python train.py --vocab_size=513 --mlp_ratio=4 --fused_qkv=false --bias="all" --qk_norm=false --parallel_block=false --inner_norm=false --tie_embeddings=false --residual_init="scaled_by_depth" --optimizer="adamw" --beta1=0.9 --batch_size=192 --warmup_steps=2120
Rows from block 3 of a small autoregressive pixel model, named by matrix and row number. Rows with one number belong to one neuron. Each number is 200 + 20 x the weight over its row's rms, rounded and kept within 0 to 999. All counts start at 0.
Before each neuron's rows are labels from the 100 images, of 14976, where the neuron reaches its highest value: "top examples" is what is common among them. Only what is clearly more common there than usual is listed. The data: Sentinel-2 satellite tiles (TerraMesh). In brackets: how many of the 100, against the usual share in percent.
# fc1: MLP up (model.blocks.3.mlp.fc1.weight, 1024x256), inputs 0-85
# fc2: MLP down (model.blocks.3.mlp.fc2.weight, 256x1024, transposed), outputs 0-85

top examples: clouds (38 vs 15.5)
fc1.447,209,197,233,201,193,192,185,218,223,170,221,213,201,188,192,201,215,236,201,194,195,178,177,219,172,213,204,186,204,179,233,216,214,198,210,218,210,166,190,194,195,184,192,223,215,185,194,206,220,166,194,192,236,213,193,225,188,165,201,189,200,235,169,206,201,199,184,207,191,196,212,222,173,239,206,227,219,215,174,164,176,185,161,231,198,259
fc2.447,217,190,178,208,219,192,219,165,158,221,159,196,198,178,210,179,174,181,174,169,188,216,192,189,187,192,209,200,170,196,177,218,195,202,189,183,187,242,186,191,228,199,197,211,173,237,203,202,155,248,190,203,178,178,183,201,205,180,217,194,171,200,192,208,190,205,194,208,216,194,185,237,209,181,211,193,208,187,239,227,209,199,198,168,211,188

top examples: clouds (62 vs 15.5); main land cover: trees (42 vs 19.6); main land cover: water (33 vs 11.2)
fc1.590,194,179,168,162,213,219,251,239,180,190,191,229,213,192,229,203,193,179,205,245,194,199,202,191,203,224,189,203,189,196,202,189,192,200,177,223,222,175,181,189,201,176,200,207,197,235,218,207,151,179,189,226,200,193,226,215,238,249,189,199,166,203,198,177,207,199,232,190,238,215,214,242,147,192,195,200,176,156,212,199,230,196,219,202,197,175
fc2.590,186,217,144,217,220,222,210,192,183,228,241,205,186,152,198,203,225,212,215,166,176,171,186,191,222,187,225,186,246,170,190,219,168,221,198,178,179,194,196,197,189,208,195,216,228,177,198,184,188,178,173,174,206,166,209,176,239,191,215,227,200,169,200,214,220,183,235,196,197,228,179,257,208,197,170,195,234,180,195,214,196,227,188,180,193,203

top examples: snow or ice (43 vs 20.6); main land cover: snow or ice (36 vs 14.6)
fc1.87,187,213,246,177,244,189,208,190,233,202,247,188,191,208,183,180,166,198,165,245,226,219,215,222,217,211,224,198,203,183,235,195,180,184,161,211,208,192,229,205,217,170,216,225,167,230,213,192,199,205,164,189,206,216,160,201,210,181,200,178,206,237,212,207,214,217,188,210,212,211,234,220,228,200,199,146,192,223,195,198,189,209,200,176,194,237
fc2.87,174,226,281,179,227,197,195,198,236,198,214,249,240,210,201,171,184,203,187,197,195,222,207,199,201,189,198,210,217,220,247,182,197,193,219,196,229,212,176,224,216,167,213,232,178,197,184,182,183,192,217,215,186,233,226,188,212,209,181,184,227,224,220,222,205,210,175,198,223,213,205,204,222,209,200,203,208,263,192,203,222,232,219,214,202,212

top examples: water (96 vs 40.5); main land cover: water (91 vs 11.2)
fc1.98,212,166,212,183,205,180,218,208,214,214,198,210,207,207,228,191,170,200,181,160,236,185,189,201,176,181,176,208,172,174,198,210,212,188,183,213,185,214,262,149,220,270,182,196,209,204,204,207,197,181,234,169,212,169,191,206,154,214,201,178,213,244,207,173,197,208,177,208,200,204,204,192,221,186,238,210,215,197,217,168,206,189,187,167,182,211
fc2.98,227,182,227,218,170,188,205,205,215,183,202,182,220,224,212,204,191,210,207,163,208,207,206,191,206,176,164,193,158,187,179,209,219,176,179,223,220,198,229,195,198,181,203,159,190,212,212,206,205,198,221,221,197,179,190,205,217,234,206,166,180,201,183,176,175,162,192,220,179,203,206,186,186,176,235,196,211,201,187,135,181,210,227,189,167,183

top examples: trees (90 vs 58.6); clouds (39 vs 15.5); flooded vegetation (28 vs 10.2)
fc1.165,166,188,199,168,236,199,246,208,218,194,161,222,224,205,201,175,221,197,179,177,203,207,226,217,200,194,230,203,195,211,187,199,211,190,188,204,223,168,199,182,200,182,222,232,161,202,181,191,158,179,202,191,226,199,213,206,190,194,178,176,164,211,192,178,198,198,179,200,254,246,225,182,183,193,186,186,190,192,189,178,201,167,177,202,211,202
fc2.165,227,201,186,227,188,225,214,171,160,209,195,166,216,180,199,225,191,211,216,194,195,212,186,204,193,166,205,201,244,186,191,223,200,169,219,203,162,219,204,226,183,198,214,181,210,179,197,203,230,218,170,209,194,227,198,199,229,189,191,210,214,147,168,212,235,195,172,183,195,166,156,210,207,194,184,200,195,191,193,225,212,248,205,226,170,177

top examples: clouds (38 vs 15.5)
fc1.707,213,207,231,216,192,220,191,225,196,183,160,196,226,196,198,186,203,202,202,178,183,222,236,210,201,186,217,204,233,181,217,223,199,230,184,209,227,211,202,192,232,207,141,219,232,187,206,190,183,203,233,230,213,227,180,208,172,171,222,234,201,170,167,196,206,185,194,210,208,220,195,183,222,198,177,220,210,218,215,188,167,219,171,183,178,217
fc2.707,187,185,167,248,187,195,185,223,212,185,203,175,138,221,187,169,186,220,188,188,197,159,188,196,206,221,203,202,180,184,187,204,168,226,193,155,218,244,200,197,202,220,206,175,203,181,210,223,198,191,213,194,227,191,199,218,186,202,199,198,172,242,204,198,187,203,205,195,201,203,202,211,206,209,188,198,199,200,161,191,189,185,199,197,195,209

top examples: clouds (81 vs 15.5); main land cover: trees (58 vs 19.6)
fc1.643,170,183,210,144,232,191,205,187,178,193,165,214,197,204,208,194,182,185,189,190,218,184,204,209,214,189,213,218,197,209,186,223,219,205,213,243,178,169,206,194,179,187,210,224,179,198,235,179,155,176,196,218,205,179,212,189,197,192,222,192,217,202,183,215,222,218,210,194,182,184,238,205,146,214,214,216,208,197,183,253,222,226,194,225,172,227
fc2.643,194,238,226,217,212,211,187,196,180,167,173,186,213,186,233,213,242,216,242,178,220,197,185,198,185,191,192,195,194,204,200,210,205,233,200,207,193,224,188,212,164,214,167,204,228,177,202,192,171,172,198,214,207,218,189,200,201,198,188,181,174,179,194,203,247,161,224,193,195,192,195,185,191,216,177,229,233,205,211,217,224,223,185,203,184,177

top examples: main land cover: crops (43 vs 20.2)
fc1.419,227,231,224,201,204,195,225,245,206,176,179,157,156,179,217,212,190,188,193,191,208,234,215,198,179,182,215,188,215,220,215,216,202,221,239,238,227,207,204,191,167,220,185,225,193,248,197,196,196,174,209,181,192,204,199,223,215,207,200,185,212,178,179,209,182,227,182,221,173,212,196,224,154,213,177,217,246,173,172,224,210,177,195,196,197,154
fc2.419,195,207,211,190,187,212,230,207,193,206,217,230,255,195,215,162,214,197,149,195,198,226,205,153,207,195,193,188,197,214,155,210,223,196,189,200,206,196,225,183,192,190,167,192,195,219,214,209,236,186,228,192,218,197,210,226,224,210,211,210,210,203,187,208,165,211,167,208,178,193,212,218,171,197,167,216,184,184,198,213,220,224,179,181,212,190

top examples: trees (90 vs 58.6); crops (79 vs 38.9); built area (71 vs 37.5); main land cover: crops (55 vs 20.2)
fc1.328,194,243,212,204,213,182,206,213,196,213,179,211,190,194,197,209,168,202,186,243,241,208,214,225,194,183,199,206,204,200,242,185,203,176,200,205,196,186,227,189,202,227,174,230,182,193,208,189,216,207,198,208,196,191,231,196,190,200,208,200,162,229,192,178,199,154,169,171,229,182,195,205,156,188,220,229,185,184,165,181,190,202,199,239,177,226
fc2.328,200,197,171,228,198,185,247,190,190,239,216,206,224,174,233,186,202,212,175,208,206,227,234,199,179,164,184,198,192,179,195,193,212,174,187,194,215,229,219,207,180,210,192,214,158,221,188,223,224,192,207,183,177,189,182,208,200,189,188,184,196,218,204,176,212,185,174,197,223,180,201,183,199,202,223,186,178,195,174,199,172,201,221,217,204,190

top examples: clouds (60 vs 15.5)
fc1.534,193,162,225,189,194,228,192,195,213,219,227,209,230,187,202,185,192,206,188,207,218,196,214,195,202,188,211,223,225,176,212,184,235,187,200,199,229,177,191,196,179,215,192,193,226,199,213,213,166,176,173,167,226,190,206,212,179,204,214,186,214,176,202,202,230,210,203,199,189,204,200,153,203,218,190,199,186,211,184,239,218,198,172,252,189,203
fc2.534,198,172,208,222,147,214,211,251,182,208,178,184,150,199,188,182,221,240,225,177,209,224,194,209,199,215,215,190,169,171,217,188,221,209,204,222,145,210,217,179,190,172,213,237,175,153,197,174,169,179,216,175,195,190,186,191,193,201,199,220,185,210,210,156,193,208,189,191,212,178,183,215,202,220,229,179,197,203,186,196,195,208,202,208,191,188

top examples: snow or ice (51 vs 20.6); main land cover: snow or ice (43 vs 14.6)
fc1.369,193,225,177,178,210,197,221,182,175,190,197,185,179,198,218,196,208,213,211,225,223,218,217,195,204,205,215,203,213,183,219,191,214,205,195,205,203,146,169,196,199,238,204,210,179,190,202,249,185,122,238,203,199,206,176,193,177,209,198,200,194,236,198,218,192,223,195,248,197,226,177,183,187,215,166,219,191,171,200,195,194,193,208,223,193,200
fc2.369,188,199,217,221,221,176,220,209,232,195,207,189,214,178,200,223,185,202,221,217,189,148,198,206,196,214,205,216,238,212,233,211,210,207,206,204,204,208,188,205,221,206,205,194,211,191,194,192,221,220,172,230,189,209,215,203,192,193,235,197,217,197,208,219,208,199,194,184,185,207,160,200,215,221,181,194,232,243,201,230,194,193,201,203,215,190

top examples: main land cover: water (42 vs 11.2)
fc1.297,191,181,195,153,259,223,217,169,211,228,204,205,219,203,180,218,178,189,194,189,174,218,190,223,216,164,225,209,172,199,184,221,189,172,199,223,195,164,220,195,218,178,179,200,196,182,217,223,207,188,196,171,208,208,182,222,195,203,244,182,186,217,214,223,229,177,224,207,180,177,234,193,226,218,228,180,190,191,222,164,155,210,174,219,212,206
fc2.297,199,188,205,203,215,194,163,214,218,208,239,217,234,211,209,175,199,157,191,163,179,220,229,194,239,189,172,210,206,211,170,212,214,186,180,210,240,201,224,201,216,190,210,174,211,219,191,226,220,215,220,171,194,239,219,188,222,198,218,169,218,206,223,162,176,155,194,203,196,219,232,159,165,238,209,200,173,181,211,187,178,183,202,216,225,252

top examples: main land cover: crops (41 vs 20.2)
fc1.473,208,183,185,174,187,185,196,200,187,223,192,212,238,181,181,203,213,191,204,199,185,162,234,210,224,169,177,198,196,187,196,188,185,198,188,196,195,186,218,184,213,193,210,229,191,208,196,204,213,197,199,223,235,206,194,213,228,193,182,177,202,197,215,204,212,202,221,197,167,162,211,178,192,186,212,204,192,223,186,182,191,135,193,201,184,196
fc2.473,216,240,222,232,239,220,201,228,240,174,168,163,187,236,247,180,173,176,187,206,226,249,205,170,183,203,213,185,226,233,168,180,198,231,219,205,205,179,186,229,192,229,187,195,187,186,231,198,201,189,196,217,214,220,190,198,195,210,214,175,212,177,199,162,223,207,203,174,184,182,203,177,215,198,219,186,203,203,202,195,234,207,213,208,204,199

top examples: water (68 vs 40.5); main land cover: water (53 vs 11.2)
fc1.514,170,198,191,145,244,221,183,190,177,167,170,209,229,193,208,190,149,176,187,210,223,202,220,183,185,212,205,219,201,201,192,187,244,206,189,221,196,168,183,179,192,218,211,203,200,193,191,208,178,211,198,234,196,191,180,174,194,230,198,183,177,166,187,166,217,222,215,205,172,182,226,196,190,220,220,213,186,172,215,200,213,201,189,231,170,204
fc2.514,157,233,232,179,224,211,212,186,162,205,206,235,194,177,221,156,202,223,233,199,180,196,204,207,148,208,193,174,233,221,216,192,210,185,222,171,205,206,201,199,161,180,177,200,215,187,196,200,180,199,205,191,201,182,188,190,178,207,181,188,206,223,173,212,227,206,196,202,204,205,253,237,189,219,173,219,231,200,174,205,234,222,198,211,196,190

top examples: main land cover: crops (41 vs 20.2)
fc1.146,210,191,243,206,186,185,167,185,188,164,185,183,176,182,204,196,218,209,200,176,188,224,238,218,199,187,205,194,202,179,232,227,210,217,219,221,201,215,243,192,206,202,208,245,192,226,196,202,213,182,220,191,177,222,171,199,160,214,220,149,202,170,205,175,180,207,198,212,192,200,224,199,188,211,239,188,191,193,218,181,205,167,203,215,219,188
fc2.146,197,175,212,210,263,218,176,190,197,207,238,247,204,220,193,188,200,184,184,206,214,213,206,229,182,175,216,197,203,194,145,210,191,185,221,211,181,220,229,198,209,181,202,189,192,229,182,189,193,251,199,191,199,221,194,191,232,195,224,213,192,192,201,214,186,228,206,189,218,222,196,221,203,190,233,177,192,187,208,241,224,218,228,186,189,218

top examples: water (88 vs 40.5); main land cover: water (77 vs 11.2)
fc1.116,177,208,220,186,219,175,187,205,229,170,183,198,213,198,187,188,209,199,184,215,222,225,225,208,189,181,209,218,171,186,185,233,199,192,220,230,219,221,226,139,166,248,184,170,214,216,165,213,208,213,241,181,216,237,198,243,216,220,189,175,194,198,207,212,203,183,184,201,181,198,191,208,232,215,225,215,209,174,223,172,179,236,199,190,185,194
fc2.116,232,198,187,237,193,187,163,201,222,167,205,169,151,236,181,208,195,185,191,188,240,182,182,183,205,213,181,190,186,192,183,191,205,207,216,222,209,206,215,159,201,234,193,180,204,188,191,183,221,178,197,222,231,235,198,165,254,199,212,219,193,175,189,178,192,149,205,220,152,187,202,165,182,193,208,197,212,196,193,168,157,189,171,203,189,197

top examples: crops (84 vs 38.9); built area (81 vs 37.5); main land cover: crops (55 vs 20.2)
fc1.493,190,188,178,176,198,217,202,215,232,193,208,211,174,208,251,215,211,204,203,176,188,197,181,204,210,183,213,193,178,215,206,228,224,184,191,221,165,231,216,177,215,214,194,177,157,216,211,181,189,186,205,224,192,233,174,198,197,191,230,170,209,187,209,202,150,228,174,210,166,228,222,191,196,228,207,188,207,156,182,211,242,168,217,213,193,169
fc2.493,182,180,207,204,218,178,185,171,128,224,228,236,211,216,208,215,220,198,177,189,165,245,200,189,201,175,189,170,194,213,168,192,219,201,192,238,197,222,187,181,208,200,183,180,167,225,180,207,206,226,195,215,206,178,197,220,209,204,206,157,195,241,228,170,180,228,200,184,213,199,210,200,212,208,207,165,191,205,234,206,222,172,188,166,189,189

top examples: bare ground (52 vs 24.3); main land cover: rangeland (48 vs 20.4)
fc1.696,172,193,198,175,226,238,231,203,210,166,208,184,234,186,190,218,182,183,192,190,194,188,178,207,203,207,199,193,177,222,177,242,182,217,179,202,238,214,227,175,199,169,169,210,216,200,197,183,183,225,230,172,204,208,193,240,190,200,229,200,219,196,192,162,240,160,185,198,170,178,189,192,228,208,202,198,194,236,184,218,188,186,171,166,205,201
fc2.696,196,197,224,226,178,166,179,165,177,201,180,205,209,186,210,183,235,190,214,175,125,215,194,180,200,209,181,212,194,194,196,223,199,210,160,202,214,220,211,201,231,191,191,215,213,212,198,202,197,238,182,223,204,201,201,228,205,231,191,242,182,183,188,203,206,186,203,190,160,178,197,227,174,201,197,194,202,195,187,172,176,164,187,193,203,163

top examples: snow or ice (44 vs 20.6); main land cover: snow or ice (35 vs 14.6)
fc1.573,188,164,178,178,199,190,193,168,175,234,185,175,209,199,195,206,180,176,168,214,185,172,164,220,187,211,175,202,183,192,201,208,190,185,192,191,188,214,219,234,185,236,176,219,214,229,196,220,210,181,243,142,208,230,183,215,199,203,222,174,217,200,201,181,216,223,206,201,223,178,181,200,229,186,217,198,169,202,191,196,199,209,182,191,202,232
fc2.573,153,225,204,213,204,189,148,193,224,221,206,184,227,234,160,210,189,208,195,209,165,233,235,180,227,202,205,176,205,193,197,207,165,236,205,210,201,249,184,229,173,193,223,220,228,217,221,221,240,185,219,195,210,195,165,203,186,219,226,195,186,220,199,219,234,208,190,162,190,201,147,182,239,183,212,199,198,180,224,166,194,189,192,214,212,214

top examples: main land cover: crops (43 vs 20.2)
fc1.593,217,192,186,187,226,231,227,257,195,169,225,193,213,206,231,208,220,183,183,195,221,196,203,194,238,199,193,162,197,190,228,202,201,189,167,226,222,193,233,194,209,195,166,221,217,257,194,187,182,189,213,220,229,203,192,216,214,193,192,213,223,203,186,207,164,192,159,235,222,209,228,210,241,228,170,202,208,211,213,196,203,188,148,203,199,221
fc2.593,169,179,234,192,204,235,205,179,195,184,201,200,251,214,183,191,171,202,187,185,221,172,186,173,206,177,199,176,188,212,191,205,182,192,210,206,202,157,206,198,188,179,192,192,186,209,188,260,201,175,211,211,210,203,186,212,218,228,204,225,215,188,174,214,210,193,183,208,227,210,182,196,200,203,184,168,193,202,203,169,191,212,178,208,197,205

top examples: clouds (92 vs 15.5); main land cover: trees (49 vs 19.6)
fc1.183,186,163,198,158,211,223,227,212,217,227,226,227,219,196,201,220,206,183,188,169,203,196,188,178,189,180,220,176,189,217,188,186,225,204,225,208,181,164,176,193,187,193,189,233,190,195,214,208,207,185,187,188,231,199,223,213,163,207,217,187,213,187,167,216,194,226,185,184,212,220,175,195,194,235,177,202,187,193,189,228,231,182,162,211,207,208
fc2.183,183,187,189,209,192,193,214,211,195,200,180,226,186,198,223,195,240,193,202,164,205,214,213,182,184,188,223,180,211,180,199,201,226,224,225,225,202,193,176,210,191,225,220,220,174,193,202,220,215,234,198,190,193,217,237,207,193,210,201,184,202,178,223,210,195,181,204,203,190,209,174,189,182,199,180,198,185,187,203,216,166,180,221,194,199,194

top examples: trees (88 vs 58.6); crops (79 vs 38.9); built area (75 vs 37.5); main land cover: crops (51 vs 20.2)
fc1.611,212,237,208,221,195,169,194,192,173,183,185,192,199,202,190,213,220,216,195,215,187,231,204,229,227,169,182,196,204,176,225,215,218,194,197,245,203,187,202,214,153,205,198,250,242,211,208,205,157,226,225,181,210,241,192,191,199,207,216,181,191,190,221,208,195,193,204,192,203,179,183,218,181,210,180,200,184,203,199,158,178,183,204,203,167,177
fc2.611,164,195,206,226,245,241,194,219,242,194,237,195,192,206,189,174,140,192,186,216,218,196,198,204,212,193,233,183,205,218,220,203,225,211,209,186,188,213,164,191,231,173,209,195,190,189,215,176,246,177,229,208,181,210,175,173,192,180,198,229,207,219,190,236,173,197,178,205,217,249,207,206,240,216,207,192,224,239,189,231,217,262,199,233,174,168

top examples: snow or ice (60 vs 20.6); main land cover: snow or ice (54 vs 14.6)
fc1.325,184,171,220,179,265,222,221,186,215,210,171,216,209,204,168,181,216,166,174,209,228,226,194,228,188,205,228,208,175,208,214,194,208,183,177,204,215,177,213,200,222,196,211,211,164,194,187,211,217,215,186,186,209,190,184,194,235,188,189,206,185,225,204,180,223,194,185,203,203,212,197,167,215,190,188,162,212,189,193,254,191,222,208,191,164,232
fc2.325,164,221,234,147,183,222,190,213,174,185,231,201,164,189,212,178,213,202,182,197,249,240,229,189,211,211,194,217,224,196,190,186,220,238,200,226,186,208,199,221,198,168,178,230,202,185,194,218,178,166,249,170,182,189,177,178,201,196,178,208,216,190,220,178,192,221,192,193,215,187,203,198,205,194,187,255,219,186,219,200,227,237,209,223,215,208

top examples: trees (89 vs 58.6); crops (65 vs 38.9); built area (62 vs 37.5); main land cover: trees (51 vs 19.6)
fc1.498,198,191,228,201,219,202,200,218,199,177,198,203,170,188,219,187,200,214,182,207,191,181,233,194,192,198,207,194,201,222,247,185,203,224,205,219,197,164,206,185,210,191,179,198,190,212,205,187,170,213,199,229,173,224,218,172,190,225,210,179,206,222,176,209,211,205,191,182,189,192,193,244,165,210,214,206,158,189,178,195,206,187,188,210,185,179
fc2.498,177,183,225,176,205,223,218,185,169,167,163,212,186,198,203,190,233,211,177,223,177,261,206,215,183,202,217,187,176,200,212,193,204,232,204,182,227,156,215,203,201,214,210,192,200,187,214,251,221,185,213,196,209,225,207,179,180,217,188,198,187,243,188,213,191,200,199,186,201,214,210,211,193,194,235,187,192,175,183,189,190,165,205,172,184,239

top examples: clouds (43 vs 15.5)
fc1.717,169,145,183,205,230,218,222,218,207,179,190,199,197,188,189,192,202,189,195,209,211,230,217,198,200,179,209,247,198,217,196,239,174,206,170,232,197,209,210,193,201,224,189,216,172,198,190,201,147,198,242,191,201,194,183,182,198,184,186,193,181,217,183,177,144,196,172,199,198,209,193,215,208,196,183,157,216,202,190,205,198,215,178,173,181,157
fc2.717,215,201,138,218,178,206,201,215,211,219,196,200,178,168,253,200,217,200,217,201,203,195,201,208,211,198,207,175,196,185,178,208,203,249,197,168,198,228,172,212,177,182,225,222,195,183,209,194,199,224,217,210,181,189,198,199,211,209,197,210,178,187,216,172,210,182,227,190,216,220,192,218,196,186,198,228,196,200,192,203,195,210,226,216,202,173

top examples: main land cover: water (34 vs 11.2)
fc1.688,146,202,144,227,202,220,231,203,221,211,186,226,221,189,231,178,204,207,219,245,147,226,195,167,223,218,228,222,144,203,187,199,235,220,225,195,198,196,196,205,197,206,195,168,185,194,208,203,222,173,209,196,181,197,224,208,218,227,214,209,201,208,205,178,241,182,207,217,185,171,213,241,205,192,213,196,205,196,207,199,207,198,211,177,207,221
fc2.688,287,204,234,186,232,187,175,177,184,186,188,162,149,173,195,211,221,210,191,172,248,157,180,226,198,203,160,182,295,258,208,186,195,177,163,215,212,215,194,207,205,179,193,185,186,206,204,186,184,195,199,190,195,203,176,189,223,191,194,216,191,194,218,214,195,220,201,201,205,204,190,203,199,197,189,190,187,183,195,202,214,196,217,210,197,187

top examples: main land cover: crops (44 vs 20.2)
fc1.310,194,187,182,223,190,223,224,205,169,186,178,195,196,184,198,226,221,202,200,156,209,213,210,214,189,180,179,194,202,178,181,213,209,201,184,238,186,188,196,212,151,244,210,214,221,200,216,203,145,222,185,190,231,203,198,195,183,218,185,200,231,163,204,170,162,202,230,169,219,175,211,233,189,194,189,230,179,175,201,224,195,189,190,201,211,187
fc2.310,221,234,222,223,211,199,187,218,212,165,223,203,228,228,202,166,118,183,188,237,183,177,206,229,203,210,210,208,204,193,231,199,167,217,189,185,236,213,189,193,237,191,190,188,192,234,185,221,208,169,248,210,187,186,173,213,198,225,186,192,218,224,205,232,201,200,230,199,200,241,229,161,202,200,220,176,201,188,214,169,189,198,199,173,202,182

top examples: snow or ice (71 vs 20.6); main land cover: snow or ice (54 vs 14.6)
fc1.760,192,173,228,215,227,224,226,215,210,228,201,249,178,172,200,169,187,219,198,194,197,220,214,187,207,197,191,192,194,175,211,191,203,200,161,219,212,210,208,200,205,196,213,235,184,207,220,210,202,232,213,201,228,207,156,183,216,230,199,188,184,167,203,198,202,187,178,185,226,202,191,204,197,187,186,182,186,199,134,226,183,199,208,180,171,193
fc2.760,205,170,253,185,181,201,221,167,187,180,204,200,217,224,189,205,199,207,209,194,174,208,224,200,214,233,186,185,181,180,198,187,208,237,196,201,184,175,197,196,201,200,178,188,189,182,193,184,227,197,239,197,229,230,216,161,207,191,189,223,199,178,201,179,203,169,210,214,190,178,216,210,172,224,174,199,208,152,168,227,216,222,202,195,176,210

top examples: snow or ice (62 vs 20.6)
fc1.458,212,190,199,209,212,204,165,225,183,220,189,257,164,190,174,174,179,184,193,223,209,244,205,187,218,173,212,220,214,203,226,208,185,181,196,262,180,208,220,218,209,203,194,205,215,211,228,210,162,226,199,225,231,205,184,180,202,186,206,231,209,165,189,210,204,209,219,141,190,174,176,198,190,195,176,175,177,221,185,218,192,199,178,190,205,168
fc2.458,214,219,210,195,173,201,184,170,210,166,235,142,205,226,174,200,220,202,193,198,194,155,192,176,220,210,228,182,171,186,178,179,229,225,190,207,173,202,213,230,219,165,219,173,178,193,223,211,197,193,234,214,216,189,197,178,188,199,213,229,165,188,201,164,185,222,209,243,208,206,210,187,187,192,212,175,183,179,212,191,198,204,229,194,186,187

top examples: trees (97 vs 58.6); main land cover: trees (54 vs 19.6)
fc1.145,182,205,204,171,224,228,239,185,167,208,165,208,224,184,219,183,161,165,171,180,221,191,223,190,179,186,215,189,202,234,195,227,180,211,199,172,217,206,201,208,229,194,208,206,182,173,200,215,177,179,229,188,200,190,194,186,191,169,209,201,210,233,163,200,195,194,171,207,195,172,169,189,185,212,183,209,200,215,185,180,184,202,181,189,189,216
fc2.145,223,240,200,199,184,171,209,192,211,183,219,181,206,167,215,184,204,222,217,145,128,230,257,215,202,188,199,182,259,189,215,211,197,200,195,162,170,198,188,193,199,155,208,217,205,160,158,230,213,220,221,223,201,193,212,200,219,201,179,178,221,174,181,196,211,204,177,216,205,219,200,199,226,196,183,213,210,187,172,187,204,205,222,223,198,225

top examples: crops (64 vs 38.9)
fc1.20,226,201,243,227,180,213,161,209,201,186,197,212,182,192,233,208,197,232,209,186,178,203,208,206,197,202,214,191,171,199,204,223,211,174,223,194,181,224,179,218,213,208,225,204,227,190,230,178,201,181,222,167,213,182,208,205,165,198,210,213,163,198,202,133,170,205,201,187,220,178,143,218,157,185,205,192,179,161,211,209,162,174,171,208,213,182
fc2.20,174,215,214,194,229,204,222,208,195,180,196,183,229,224,199,183,206,209,196,213,217,195,201,232,227,213,191,215,231,162,233,189,213,207,173,256,213,194,236,220,186,213,198,202,182,185,220,185,139,190,224,206,179,209,177,210,217,234,190,163,210,197,216,219,205,172,186,199,212,204,229,197,208,187,197,192,227,220,208,204,228,222,206,210,193,223

top examples: main land cover: water (37 vs 11.2)
fc1.190,184,206,181,166,230,180,209,191,175,199,224,210,203,182,214,210,216,185,185,172,202,204,247,229,176,202,192,212,196,204,177,222,185,213,149,245,203,193,196,166,228,208,187,217,203,194,173,230,189,211,231,196,192,210,177,191,207,219,213,180,198,193,204,178,190,202,188,189,189,182,181,211,197,197,198,165,181,170,208,206,199,190,246,227,203,207
fc2.190,172,213,187,207,164,170,158,181,188,169,247,190,224,222,229,190,246,182,207,194,172,203,211,211,218,215,175,206,157,189,187,180,209,224,187,211,163,193,168,186,223,209,178,191,217,203,216,193,223,213,219,189,249,194,182,194,225,206,185,188,193,176,212,155,176,192,177,173,205,185,179,203,185,216,199,206,225,147,203,202,198,189,213,183,200,195

top examples: main land cover: water (45 vs 11.2)
fc1.103,200,210,176,183,248,205,185,210,214,189,226,195,206,188,196,206,181,142,182,168,196,191,179,229,162,193,212,201,191,221,179,215,207,177,202,217,208,219,213,193,208,242,221,183,167,232,191,211,207,226,214,231,216,191,201,181,198,183,203,224,198,215,201,203,174,209,173,199,228,255,175,195,214,193,210,179,213,211,197,213,218,171,216,205,189,218
fc2.103,198,229,188,186,174,220,216,199,179,134,183,216,187,171,195,166,222,224,209,217,183,218,177,196,181,210,194,220,202,187,190,200,214,191,207,175,163,184,227,201,216,181,192,204,176,222,184,197,178,224,211,198,217,170,194,195,188,176,152,221,214,214,173,190,196,206,177,195,224,199,179,220,178,189,199,208,198,160,212,198,212,171,208,192,179,208

top examples: water (73 vs 40.5); main land cover: water (53 vs 11.2)
fc1.393,196,208,183,226,191,208,241,209,204,212,187,213,243,205,221,187,194,218,152,226,216,155,289,148,236,228,174,177,177,219,168,240,189,228,196,188,188,211,193,202,196,231,200,201,210,200,229,205,204,210,216,177,198,206,216,205,200,222,222,200,187,229,203,197,193,188,201,206,162,200,201,231,208,184,202,208,188,186,190,207,193,226,212,202,192,209
fc2.393,242,182,206,189,231,187,199,172,211,204,205,144,139,175,199,236,209,205,221,203,219,296,106,218,148,189,191,218,244,203,220,195,205,167,188,220,211,203,174,195,196,180,200,193,195,202,189,192,196,196,190,194,207,192,182,206,213,207,206,209,205,188,205,227,204,206,204,195,209,207,197,213,198,185,187,199,205,196,206,200,212,202,201,207,192,207

top examples: bare ground (49 vs 24.3)
fc1.193,192,187,200,235,192,226,165,239,199,176,210,221,201,191,208,203,225,197,202,177,211,237,226,197,207,171,225,191,242,201,210,235,189,200,162,232,215,224,221,203,177,208,205,186,235,213,211,174,199,188,243,193,195,197,208,227,184,198,209,200,192,169,202,178,197,259,224,193,183,191,181,203,183,187,181,216,245,197,208,256,215,186,221,180,204,210
fc2.193,220,237,202,189,168,211,207,189,131,184,213,206,229,189,212,203,188,194,183,188,200,180,203,209,178,189,210,202,204,207,178,232,204,143,207,188,205,214,203,198,218,195,204,166,217,210,201,235,218,163,208,229,208,235,210,206,237,223,215,152,225,210,188,212,177,205,214,192,178,187,230,201,172,176,181,190,189,156,186,161,199,192,206,185,214,183

top examples: main land cover: water (35 vs 11.2)
fc1.365,232,170,194,145,233,253,273,177,208,183,197,220,253,233,237,187,219,165,193,191,203,186,170,168,174,205,192,223,205,182,169,186,185,178,193,221,183,206,201,197,203,205,197,189,189,213,203,207,212,203,220,182,210,173,235,190,197,199,209,180,204,198,225,189,177,208,179,208,206,223,181,241,177,189,192,189,209,184,236,178,197,202,211,206,192,194
fc2.365,138,248,173,215,225,173,144,222,233,210,190,156,128,155,192,240,195,220,184,208,187,216,270,231,241,201,201,179,160,215,228,212,212,196,209,181,206,207,205,215,192,173,204,183,206,187,198,203,197,202,196,202,192,208,180,204,218,201,195,209,210,219,197,217,197,203,177,211,210,207,214,194,194,210,200,204,191,212,176,193,194,198,199,206,205,216